Rows from block 2 of a small image diffusion model, named by matrix and row number. Rows with one number belong to one neuron. Each number is 128 + 32 x the weight over its row's rms, rounded and kept within 0 to 255. All counts start at 0. Numbers have three digits each.
After each neuron's rows are labels from the 100 images, of 14976 (inputs lightly noised), where the neuron reaches its highest value: "strongest on" is what is common among them. Only what is clearly more common there than usual is listed. The data: stained colorectal tissue patches (NCT-CRC-HE-100K). In brackets: how many of the 100.
# fc1: MLP up (model.blocks.2.mlp.fc1.weight, 2304x384), inputs 128-255
# fc2: MLP down (model.blocks.2.mlp.fc2.weight, 384x2304, transposed), outputs 128-255

fc1.368:156118138135145126163083118103125091200123087135126167160110094104145105162136131106136103149122112088069094076062122103094115119173145177129170172130113170159119096190130062155166144172158133123116128158121132124164174119125164100179122110161153107134195109114117071072086205156166113115161181161126112141125093064136168079166158099159118118127132221098148122100157110101082107089128
fc2.368:121069092095104049075119150132160092109134152103098143171183147146177167183109119090129150122181164132134113073174088089100148142133130064086125121144121089121145164109089160086071098157132089154107146103186114098104103130144114173114127137144053111160123101123162137152167085110118148137083090131064091089162171118155089143104074118142110078140087135166143151176164081164163162143124
strongest on: tissue: smooth muscle (41)

fc1.583:113158146157155151159084059083110137142146079162139183094141126113121085156186187139115120119104103160126119120099084169084103200146142160177180149126169133120117177152146093143113114159129175109145092110124075138079148123130164135108092098173132131159159079088131109127076161190147054110158122090153128183087107112105129090089094117135131184125165142100162138099070118111095125076125
fc2.583:132086115090107088123158169128139119117141141121086155155190171148170138168140098090126184090176197163167101109162072115101131164133109114108179142193109111118159179116093188106117082171107094164093156108110137137099080141172112199094168145135129105144147159128139171133151077076119172154110140120114099113145160173156063089098088117187083088147127143161189150153156062158147122150089
strongest on: tissue: adipose tissue (26)

fc1.682:105087129132136171109138067096111137171133164139122150098145156113120108072091133155131116166105110133144102135131164139150159161145111121099139127171147117130195107130154048137163161129166094112200154134080107106130165122066110096104131148147198178138168112119150100128068168177163152114166129130143118153105122083149163120112145149104128139111094168117148094141146148086132159139193
fc2.682:058100179084137133142159165108079105111183123144165069113101172157147096129109154148085156140099166093119177182164148079155072118189120108125144166074115118143081125101188145118139100113143100124148135131125117088128141150190128082155099117075104122135110079098191122191122150078101067112105100095182142099181167079094124113154142104116191144150082154109077154105152161114128110117132
strongest on: tissue: smooth muscle (31); tissue: debris (27)

fc1.206:162091122174138155129114109088110128154140091074112131163166130120147112184192137163151098144134161191174158139069097151143102130151150088143134165109143096144107101109159089061151075161135129144118136153150160138097110106072129127106082105124192173143130098099166077218108122150104173120136105194167139076144130184151135137113100109146107148119148150127117115124158145116117091120102
fc2.206:118131115065151070157107161153137084191110134146142108136081143139134133059102148087075156140112114083065134148133162099156151087096103157150130119158143162120127172167084160198098195126062153135161124101167078143141162201177189146110160146167077086098150128176113149093180130130146101129166113084108164132126091145103130134140132123092094109126098150157111129145152082118151179100137
strongest on: tissue: adipose tissue (32)

fc1.271:123148123113125186139156071126099107156113116126069167102141174122141128120184071146138094148117154094169077097127088159137097169126084210165181116084091107147146121120110107140143110158087075164135182162091163199180099113152115123057151149073146110127135149054138140137047115070116121135114190120124064144095109159064112092084144124124163077154101214151152103093120131121136100094141
fc2.271:113110157170107182132140114121113163150142109152134125095150062118104091128105177139130111144073071107131140123104192100109109121177121142120105136132119140166116086202161112144172131113148173114195146107134089107146164101127138073152099092131138173125109131131106079100113175162144143153154128167127181125142086080125152111113123177127122167127112074094135129096099132045151128106149
strongest on: tissue: tumour epithelium (48)

fc1.471:127172146165152089100088076123161163187052132096087130165115106104109150103127147120126083094117074180110117146109143118131123145132124096126084129126193129112121080141135112108136156159124134109131111138122107089126184089080110053147095120152148185123146182143135113116100155197155168133127112115110140146142129069171161153152127166099105152134099071144152091139175173078119133125113
fc2.471:086123116049153088232139166116087153114185089140149115103149177159160160118099109086160148118147164127115131189148096093097125112173143095155187179129163119139138144114151187197113154137128104150073147090110165128120142129185145156172106129125132054147132067104135179168157084091107144125094086109106109115147140090141104136147122092078140084100143108101139132100071117152110130095105
strongest on: tissue: smooth muscle (39)

fc1.345:167118124157116159097150071170126117150108146135132111145114082133174091052150119142162120172152069096117143116113207125140158137117085125153124087119129145183175098191148083132127102115123126139153203136171114074082201130088131031117071121090151177153145115132131127114106160172133134147119163119095139111155097076074107115124104151145091154088048118105102162081121091039093134185100
fc2.345:130121137169142173161059127085192116123131124094119098092188148130119113104141151194097105071123136154133126157112135121118110106107139104099088165127199116121119137114141105141198166159164145087108145192095142157106122110096107175179120119179133189078133109148117080127133133139114099166135093121183122214084152099187131134132185165117098175114191094108118070149122110148126085144156
strongest on: tissue: smooth muscle (41)

fc1.513:130081117160176145144088089077146157182108126156167149152132111125120085117149165205097147119100119146141164111099075167133091127135101176137081112152167126101125158185094111141173134129156171138145123163154108078102119142154148117147117122106206151072145164135050127110080165111155112123144116149135153150083104142151156126075096116140091223107140115057130123098094114084081069145113
fc2.513:132092103105070127106148189144116115085177138118100125143198111158127130123124084092171174084161188158194086085159126082094158113074090127064126176185103105128181166086103128101115074135130043155108154140087114113094087117151094141080142143151123114112125127137154114139158121098118174190080114122121150141163175131112104096131128119178065093134128092156172129171142075141126113133129
strongest on: tissue: adipose tissue (29)

fc1.202:114119193157099175080121092115109107158066132126129126111109083092089094122144149166124122139128083135167103083122182150097163123138102185083087103193099190172141096141144085073108133127143123133159119133131123132141144103089141124097153110137152164159147119109107089109073203130157117159190151138113135169083129097126153116091125151181122153116097132144108116150149140062158129131124
fc2.202:110098121091130149183096144064167129109182115153130095095190152157132097121142133157132127054114173113129134166158116118119084107098158086122121174127159100125108153114153148182186147167140113124088107166087169185119102102164140148160138130173133130061116137154130142176159100083098096146086088123177112165113145102152101125146166109087126153098182087097120060135100113168123068137146
strongest on: tissue: lymphocytes (30)

fc1.473:108123116148104159122144150141155071112130164087105140139149111156133149121168092194136070103154172066170112129141151146161129173085074140170117100083120086151158108099124160089113090172136100165087104182103221136143095137154092145091173169150066115067139173103149124139087120103068118134095184095110077141111142145102130137129161128131141108184193193169125102153153154154118096115104
fc2.473:157116161136169145153108115103103173168121078153128176111131110108099093142120173101141130179078046133098142149096176123099139109170175142128137101130135161114119136187157120175127138099109158114215145090141076151161186130115166107151110069119156158148113114125111086122098179164173126158193125148114183119124093096131135139134117141110138165107087098082132137110079118049126146091094
strongest on: tissue: lymphocytes (33)

fc1.67:207137197157166146116105087106106097169102067103127205148114179134069130138132136116068165121083142144122137179128133227089079169162188121129153085133151191055095126116119153090160153159109141173152150087118156146168087132141141155117122152158144133132105128161109143117096137161154115093161113156163111112109085138142105106078114109134152116113032156096123129104104098139105161121145
fc2.67:111077107110104160136136139095172125120161158122139073068097155143164154101108099153107124109145121096158183186151089109155106140120080099139102189103098120141144107110179155128188103167161096148101086149087163085083100109182114074114131137159129075108078150143158164178132118112123148087118167112111116178178130139146095090169188107086169132106181134141116079144149160133158162136192
strongest on: tissue: tumour epithelium (36)

fc1.85:137156114150140166153166089126071138193148101141132150137150056143118097152115083082131152123124129142124130116122099126098106124138088106117171152140106125120176171121093134118078101101065130156115138072157096136131130128158151140081118105077151093146138087058076137124079113156109123100128138132122162146088148157124104122064073060141135123112110107074142133073079111108103083077139
fc2.85:088131177125132107134091137092104154128083102169111098107113119094131116093130140152147129106121177150130146130150147121154130138159065182147098141167149121145096137175140123118162118166109138133168116160090139141137124196161159168116138163153086123133112165194137128125116135090144164096137129084128135126142112101158095085105159206155164122126095175116101087132218151116151129177120
strongest on: tissue: adipose tissue (34)

fc1.615:125130140185138120074116103158160129165120105118185127094115072076111143131080156154118098148094065130103141127128169130139130136175165140113087153121118170143123084136166097109157163126194176090150165090141101089117211116086112101175111113117124182193155093145111098140121151176168104108159147150117166150169129061154158137144126183131157189104107085150125124137139146093138148125144
fc2.615:139094149082150159181114155101107126107202095145123155134139198203142104141141110120124124066106189145107136176113107141124071096124151113151164124106157105107137176120123174143192134169122053183091149129080169171148109099206137169125154100117130115071112141109126188144111114110121156096108089119158117150107137160092085116108144081144130083126190107078121103090119091171105098142078
strongest on: tissue: adipose tissue (32)

fc1.358:137209094133123154134169074113090161186163100150122104123142126133166149153181109124136119110127103156133094118092102176153103136165108155134194140098087109143183137145102123179107132171098101122093103103136144209180131077118128101031087075120184132196151110101092138147108094140096170092095152138153098121070072172115131146119143073126143123142171131081162125063102146165137082140154
fc2.358:077131197129098114119159183135103104077114141144142101130108070159157100113077115167116122090119159109169162103164171081141151149173072187100081159167112106155146116128105105099128074110172107131162093133086127108130159167150117145132147109114082140126122157119146151146128179073178141085146175099135145116147117084157126096155157167186132191132094165133132125153201100079164161123098
strongest on: tissue: adipose tissue (39)

fc1.374:106099192154133165181175080122125144186164115136118168133143053131108099146179111151112110091078132143149169154053095113214097151163082159125141128136115167147172122188128107149160075119128180144122117196124133150162157139128110083115095143087164141063148099078063068104121161142132103083135152164168132133093140155102159148144122112164137134119091162114140082087127150063161142067138
fc2.374:118127097158108100154123154154158137159092154100089144140172107072148143152109161094175130209158100169060107091145125156136131125130163117125181159174139113145119112164120121172113100155061169116134111116173118089166130116092110108158139136143149154135163125145117106113192115167109149111138133148110141088156116120142152170120106104107087098119169107120168194092139137120160135118105
strongest on: tissue: smooth muscle (31)

fc1.669:142126117181138103128085103153158116195113086081172130131096098101126153156084177112111123119103078133093092112114146094140126151161190101107112141117133181130095086121144091101143170162155206149127173067161135085151172179090098111164116103144098173201157104120111099151150112206152114071158122154108144161193122069148118186194090174084152150163140099125153136141117169103110154125104
fc2.669:147107188086169172168125147070083134138164073151127164118128146153145090125177093164138147058090182123129120156085117138149078101138131130136155135149165139094159162150106126128188134164105045186120173110092136183175139104190131170110165102139138136076142118084098136109076115111141155110149086109148138161093144158078120106123152070158113111137163128081132098102096081122096068142066
strongest on: tissue: adipose tissue (37)

fc1.141:100124173094165169110105075108107144108103166133138149140078133141193149147040115122099102137065150171115114157088140124059135129181139132086124044110120187081082144124111177149127116164122180196112159132107155176152161100144123123155105118164096128115088151125118204122134175167136161089158077131155173150075140113121111158164136107147105146096153112097115096131096100088101166079135
fc2.141:143150163148091117155193176123119093202126089144092108086144118066176120086145105115072125134121123119171183124174143157159139159141049168154124176131128140142093090133202080121112069138136117083128143123070114127144188092146143111140068101168126127151184122184140109130103113107090158100090125139115121107148072113182128095099167168161161172106098174149173123108176116137117148171145
strongest on: tissue: adipose tissue (26)

fc1.759:141154155160135152082125099137167111201137128117172121106132090080142110093099124126098111123138044151155140114056168098150133104127139136092120128168096148148176088119128068114124165131159149148126145118099141080135182093079084099170127145126157190171178123151109111107131161156174128084195152174100103161124105076209175119130136167106132113103127130156171126154146169107119151141184
fc2.759:149106134108154134181105168108118149138176091155116125142160156149127130158151148138149153123085134132097162151178101157132068080133155096148142119122160132119074177128163167153125145152099110163122150146142125201177113097198117149149141094138142119085135107120116137139162081112102126089091039127162117096077162132072102133140134047135109076137150107089077157098095096156104105107074
strongest on: tissue: debris (27)

fc1.460:160098182180110183173135083113095144122119110125127117123130075123093078132154159164093130176094100118169135102102126172124096119152094188149105144120118161109175126156134087135153114089166137137184163123098121146111158157112139108096104121096123175121115120109115063125069190120140121118119163173157175169088141087107138125117083089114108174142087166153118102138136164069103076097121
fc2.460:128117088129135094134112192182165117126135175077098141135223178125172160150127116074114147120160133142177103109160110099101115159109119103128134142176132116134116139117127187134087131150114131150066200107153098098133093099126101181109138157162126116142152161140149135096203081128089123159119132093085083115160171122155108134111103141130119098154141122180191124178143116165159152094138
strongest on: tissue: debris (33)

fc1.249:197129180138171090130070075128133138160100115122164197174118167115077125145132167117092155145089099085132126154155135205108052138155169105167153095114133167076116196098158157107087127104075173170141094089156150157175122150140150149184159119122157204161133153160118117121123121140120108093163097191151170092109107153120129143114082111130165090126075147122150136104131098117126178074128
fc2.249:112131114113087165138142070078161141101132155119127089094133158111151134079128095182152088090140133087184118143128114124145139168116069124144100176096106097171175097121130109148212091211160113104122105164075155099092106111142113082112116158161116125083117159168143119146110111113115149088116158073094115190133108142165110072126182148109144138125185147148145071136137182131178108135175
strongest on: tissue: tumour epithelium (37)

fc1.441:142119144166168169098149077140143127132138158135118138140151080100125087135161160088126094151168091168120136159085111104144105095143137120069139091123171167073132096136151111145084131148139103132120125142093115105154121115106142098145132106069196186176137134160118149143127182159131148109118201072198133131135074111126171103057117105130149132132117141087152094119154148057100123081136
fc2.441:132105110064114086167212113086100204125118123157117137132199161106218128136153120132107186122150112145135154140137101107187141212163173140106119183119141096122104147130174151146134113144132118122098179138083120134134130088154120191148100134140159079133120154105120180137133161095117127113093136136133132054101125188138049072142142138127126182117078138161129135103125131143150144137141
strongest on: tissue: smooth muscle (47)