Weights of a small image diffusion model.
Model: 20.1M parameters, 64-pixel images, norm rmsnorm, activation relu, width 384.
Training: adamw at rate 0.0014, batches of 128.
Data: 45211 training examples, 30.6 epochs.
Rows from block 5 of a small image diffusion model, named by matrix and row number. Rows with one number belong to one neuron. Each number is 128 + 24 x the weight over its row's rms, rounded and kept within 0 to 255. All counts start at 0. Numbers have three digits each.
After each neuron's rows are labels from the 100 images, of 14976 (inputs lightly noised), where the neuron reaches its highest value: "strongest on" is what is common among them. Only what is clearly more common there than usual is listed. The data: stained colorectal tissue patches (NCT-CRC-HE-100K). In brackets: how many of the 100.
# fc1: MLP up (model.blocks.5.mlp.fc1.weight, 2304x384), inputs 0-76
# fc2: MLP down (model.blocks.5.mlp.fc2.weight, 384x2304, transposed), outputs 0-76

fc1.37:106140116123120161134123116145121127123153090123119113183133122154123145125111093091147122166092162170083109123115109108129126115150127089122126158122133142098113156168113155115177138113185115147147114138138151080123112092150135127
fc2.37:152173095067135091109155098127136092137158130080127069102077132112163111132146077151137090115140103120125127138104103132099133092062130136134123150102122165090144149128094135127137094157087112089142108123168146142144113145125133166
strongest on: tissue: debris (31)

fc1.264:100122124146158147155111088095133142129102190125146150165144145137123147166102154106119138118132151116092106140146133143130131167194141156128132078142151123110123092129140106147127113118152153121108154128091135191110168126102121102
fc2.264:114137116095099103134145169137118138093131086143130124121139117115123119094159083132080137111112125171150152141103128155106139085072108107108150147090106146136126144124132120106127143129086114130121110135193081088129106120133148138
strongest on: tissue: lymphocytes (41)

fc1.230:130149132104102170110104154114135153095139118179165117157107128135078153133164112162106143154128159168128133147107134117136134110106127129138163101109105139166094156163111128108119088153107169113128149148151116158098144117114124116
fc2.230:053099122119147166143146126104113151176126111100128102140119114154134147125125121088100103138103151117107107163138114113108118147143141097181088112108143111119111124154142124136157106108146111127153139156121185135110147126096133110
strongest on: tissue: smooth muscle (43)

fc1.89:115094168137100096148131156131115118112125120164122159146098121128155188144140111112107141147113155125122144089128126093138117122079127143151095113131110113113150141123111130099146147102139157120101123165138126122121147143131173101
fc2.89:090108142115146152175139127122109129144150115101145112146114132132147164126167094113120101125101164148106113146159117099078112110108135105119131139119086109117093119158169132109140134115115139096159121163131159142119155141128143117
strongest on: tissue: debris (31)

fc1.358:122113121122110135151133159171145160124121113186126143088170145110124104107168151106099154169095171125113105086123090092148142117115136111109140131130121177100121134136121170107143129126117112141146162129137121105144110091140172123
fc2.358:127128126129138163071102106070144165184130176131116125130111136133138100182111142114151122089141152101125133118141174130151110170169165125166147095144164081097120111149165138140113112131160111134158140142124177139117160114096109096
strongest on: tissue: debris (35)

fc1.201:108130156103080165159120170171132123080122112182134141126165126118108120091151130103097155140127143129139152085093109083109114126118094122118136144113116140148110132168121150126148111090116122157130095118119107110162134088134166110
fc2.201:104136141106125150115103108097121168163135140119124110160080157133142139154124142131132135113129129118104090161163132119092120133156171155165143105123126111139111135149144121104155140108141128100128160157096193120085145136120119118
strongest on: tissue: adipose tissue (36)

fc1.111:114101113137152130140132091111153145129113159109120139141139170125139127156093152123116147115151116117085100120163139126104145129182160178154132068149133118137111093149149086160145103130149150092135142149088154175099152149102099122
fc2.111:114149115105107110131134167127114119117122090160124117103138106114136142105176072129112134123114131166169152116081100149126109102084105105101155154090115149110138143118133133104132150126103104151124091126178096092140115137136148139
strongest on: tissue: lymphocytes (74)

fc1.258:150109101107152130152120128097107139119106125098124120134148127091115134117090135120123136122106171139140179116116159135152094160129098116111115137160149153134137124152082114086089155133177147132126161113131133105126120136142127108
fc2.258:120167156126112121111146126170138110124134127154163159144107140150119125136166118120116114160125111141124098122114086111087161098116153138109149127104098127117109142142166136152152120134127127110119114164150078137116100107140147147
strongest on: tissue: tumour epithelium (57)

fc1.620:123149110096136155112119138132136139113164105122165123133119146123092138138146112121111154143114128125120159133122099127118099132138082136091091147131137126136146116117149127132132121172094077137143139135119155118107157169159179140
fc2.620:102111113105162135124104104158115136133124150149122099146114146165184141139117126137189175142133092154119097188143165159124142088157162111185143126091112106152134154112112156098142123117119115100167127157100183135123099151141084120
strongest on: tissue: debris (32)

fc1.46:159145103133099106133132151141114128130124116141114088121099108180117142140188098127108150166132167176131150169111134119141127150145117088137152123084121108132098100144105153113107111109109170128122112129128129109114082111118120098
fc2.46:093114130136132139140139164154133143123135100119160100168111125150121136099133136124115103156132116133086095160157117107100154096104151097132103115110119154133107173151117129147166081109106131103172125152133141113113116128097139141
strongest on: tissue: smooth muscle (35)

fc1.101:122140135104116122154120144123102109075101102152122107105150112112168178109123118146089142108128146128160166122094116143141124092120117127092125185116125139158123144103128146117129152150103129135092119117131126130118129139139108152
fc2.101:095152185101121172140136086107156145169118119147121096159116107135126157136143136101099135119128114175058108175151139111090133127155169155151148126118130128146134145147156115107181144085109143159123131163110149177085118125146132118
strongest on: tissue: tumour epithelium (33)

fc1.383:140123116141153148088095145148134096136122104107133120132143118154127131114174104140101137124155117100130168175135073136136127130125117148095168189124117109135164190097105156123129122149146150161109140137113114129155149179105150094
fc2.383:086120144104102163128139108143145172142117111127135124164123127140111128117108130106086130144124133149091100159181141121099161117124157141161101085102108139134125142146124114147176120111115106132113139157122158147086125114138138134
strongest on: tissue: tumour epithelium (44)

fc1.34:117176129148100120142125144129133144124112115166094119161153131131137135115151084141101128114122130159140175138096129110161110117111118153108105176128119139143144160121115172113116156110145169139111123115128125123141115144135192141
fc2.34:097126148114113135120109095118150146139155103111155113171099127143154143113132140124127146148119127175081093170163150105082160114139154141155130104104123137126108143139153108133171110100093101132127098174078153164089094122111156141
strongest on: tissue: tumour epithelium (50)

fc1.396:083099142088106142142106142129108109098135110141123139164132144146097161127115114143127135105146118163134125128106085114156126103076115130125150144103073168138124119134134144150121096100108156130102140129146127114092088122143135141
fc2.396:112102127119130153148107090125100126176125134111110094151088112114133123152166150149105125090117142120108118169169112136079119138158153144165148102109156126120124109158114143104147137113145142119145115158084191140101126153123109107
strongest on: tissue: smooth muscle (45)

fc1.547:143120108160130114151141159151151112107150145157124134107111100141155143096175111132122185134100151085128156081116107090137118122104127131126149138122133151130122141125100159154141140110161132114157117143133116114151154124151148124
fc2.547:100152114113094127129124096136146106115148145114111108111122164112145133142117083095126143079118141091100085140125132132086112135166154120150151185137122150128136104147146146111162132107119139131117114146119190137104128097110191066
strongest on: tissue: debris (28)

fc1.746:123155129093104133077141128179128143090131135160162124080141145121125125143140127123152109158126121149150144104122146161122146095112119147081158124140107109132151167125138155119141116112115125159156105147121090151145113082129145177
fc2.746:124100133125134162117101096114124105178147131102112090181108115151127164125089156137158140106124113147102120155171135108098092127133171127207125083130132101157104132132118127128116130129102101128113143158107142154088123118117104076
strongest on: tissue: cancer-associated stroma (29)

fc1.499:123148135089092130119149174134113105151146115160129146096126143134129145108137094135111112150080139167190128091112103107122122113097140101136088148096115115111123153109134152126129103139100134161121135142154119113128135084137156146
fc2.499:123097117168149132124114100084126132167134144089111099152140115129138131140092177124151142110154097098073121172166123157102138172180129155146117093168165112127138109113121111135146150124159150107123147130091163170089127150144098118
strongest on: tissue: adipose tissue (28)

fc1.84:120129162134142164148134170154142113113170113127132139138129171123116148112115119102097150129117099127142119141120083104129127134106117136141132166124101138118166165111155134127126127144103130094150129140079147093099134109144177130
fc2.84:138115121155170138087113120097122117166115132091107124113125133142152138156135161133166140118163139117143134135140159141136056153188131113166126125144165078108143098116136093151125105143142131118150152106166161174123119147111088105
strongest on: tissue: cancer-associated stroma (30)

fc1.98:124148141119093108141125175147134114094132076186131110125109128107118133104140101169113141137128143143116156136127142142142124102091144096121131148126100149145135162131149148151151107144088156076134123176154089115097105140157146119
fc2.98:064112147107139154160127118098145170153124103088154094146106141129133150104134129097122108122100148125087104183137108125093133131127154126182100115124124123130106130152140130123133119109121137123150124154113166152082136122093135127
strongest on: tissue: smooth muscle (33)

fc1.310:107146153099108141143155143161129135124125084185164128109109154148128149108162121145109136161082116151144134159120107136105150101092130109147132142122081115132100135131140145126140106137102150136153107161139071128124118136124176145
fc2.310:148124090163160136125124086099134113151130154100119111153123101115150131142100148137172121100171113115098109130122147111137103159169118150136123108161164125115166106097107106143114148130150132110100170095120154174138140137142101127
strongest on: tissue: smooth muscle (38)

fc1.729:142159118088145170169086145100080143132123134109128115161158104127139100105135081116116098135114159159085150118120119092152102164153094115154108146105103141157133128100116120099118132064113140128138118144096134151139157131119110110
fc2.729:153152130155131127138161119170123096127137096151155148133112148125103139163116141118119141156115108140142107113100112111096126117112120149096107091109126145130147115107116127142145144175127119103105191108130129133144088142149120134
strongest on: tissue: tumour epithelium (37)

fc1.308:109147127120125142113118150110134132111151117146132145145131145160145145118144110159095151114116158160135125125134144119118090127102125160109143126068121131130105104152136146107107131110142137147113115139164133104137104123154160110
fc2.308:067127143091126165154145128122139173133126124120156096131096131129112145121119125104109134136118143117104109186165111139106139130126137130172133121120103138125107155150144136114179118111086164105149145165099183136117146116128138126
strongest on: tissue: tumour epithelium (34)

fc1.572:109087151118116132101094141133119132144181115123111139109112152123113134140168150124104163102103161140137137124111150071098126110102120126127107108113104146125102121155139125147098130132099127126153096153175105144106141075094116108
fc2.572:077160117101116128167146127120112151168081119099143108125149093141162141126129106111109126164115114104103120171151079146128162144131138093161123141097156096118134138118135154136196115101138121131158126144086169106135149166155140151
strongest on: tissue: adipose tissue (34)

fc1.498:107145172118118124082106174148148113095161086130143120147100102136110143110170096147152139174098132137109107147107130137135115081095146131117120122082095116166079171117109121112172116145095137134140114147135121139135108148113117130
fc2.498:056109135101133156166138130112140171164140096096144085127100140145121163114148116108104120117096149136105101150156104118084130116146161125200106114110130124130107135155132124124158111105112149119151143163106152141093144125113128120
strongest on: tissue: smooth muscle (46)

fc1.445:123127096186131104153141151100103093136142092160139118156127092147124126107150065121122121112129110139161126142128148150123114166119138091114111167103129158166138152125120128121115131122123126138105138131091115139151130134116132172
fc2.445:104168151061139111099135089149125117147089130153135117150123129124133155117145153131109148139139104160073136163182132126062151098142156184123142110099157108149126129131129101130183146105120148150119119138105146158095125140121119128
strongest on: tissue: tumour epithelium (46)

fc1.23:106153131089103129136087192149114126097143120158148102138129127132106149116151138167121161139113154142114156135155138104133110091086162120097138132099093143142107142129097141109132113121111094139137128153125111093133126150144152136
fc2.23:075115151104121151154124117121142159163142118120137088161083145128121133132132138106126125111116150114087091168157108137080140113136167120191116112117126123122121141156139143127150120117118151104157131167105154168079127128094135105
strongest on: tissue: adipose tissue (28)

fc1.573:099119177113101118137155156169140132096150105158144150117148141122087134100128088115130141151089154133114103127122109094149121093126148116126132124109101118132116109153164187093142109102107112129134103143122124099144134121147184088
fc2.573:132134080124152149096107083078128132193129147105093132116118129155148144170121128110169102100148146097112133142145141134126102160177146125156139108155160100105161099140139127134133116107150131140138153160127160163102128120110096116
strongest on: tissue: adipose tissue (38)

fc1.204:127106148113125108178164164135142097135111109133124120124117092168148115091137089126122112112127142164143185109129119144154100102105091109092145141130121139147121179134109156111095110117123129158100139116165128109141148166099133150
fc2.204:100108184138165170134145128133140128085135129155136142151093131136106149112154152096111161135103130134099082117109117102090150153116133149160127107131092113163110112144154145138143120155097143120135125170091098131113096074127120119
strongest on: tissue: tumour epithelium (37)

fc1.733:127127154081102170092085177127120120087172100160145108117115136143097171131160132143141133148113140126126134110135133158139138093109131121124116114095115132162099136132102149122138121150083163172125114173144101123101093130111148118
fc2.733:076109131123130143150134119117135157159125113110135104156112151139129148123132136105109114137117131124076105160155117114105137132138163125170115114128138113116105136173146120124168115090121147089169141159087154146100153141121140115
strongest on: tissue: smooth muscle (39)

fc1.340:094138168104088144131104173119144122126184117152127162135114118137103156148156089126106110099103158167099143097116104122169111114106125138137139132113120164135089114147129128123144118152080130132114113158126093120109100113118129108
fc2.340:062099126122143160133128126108129170152133120108135095151101135138130143122143136102115119135110147117096105174164124104098126135146160110195114120122124110129111131172160129124164109110114136106181124165102177146102151120098133118
strongest on: tissue: smooth muscle (33)

fc1.542:165133119164132096127107185107113135142139133151109151127128161124106209141135117115126115120130139140147138133121150104155110126109126127137139158139127113171107150097122118096114140134123136132105119092105119126166130123130150156
fc2.542:060130166128099173141120127169132161133125106115176127148103123137085135128125124118073117148100115152105100159163113099081158105116156121128135098115122138120121130158154120151161094105085147101151137172116140134093125116142145134
strongest on: tissue: tumour epithelium (35)

fc1.10:142119174116109125147105184168116110093074103191137159114142121114095142137142118126120133140110134169142150107101124111131128130105118126077147150089103109168105120117116109119124138114118134132103118141136119090134127078178168125
fc2.10:080119146122127147150111111134122137150146128080116089169098145135132130119118135138117124121116107126069107165152135131093116121141144138161094102137112139141111120138117121125146124112107155118137157153102175169087126145119106118
strongest on: tissue: smooth muscle (35)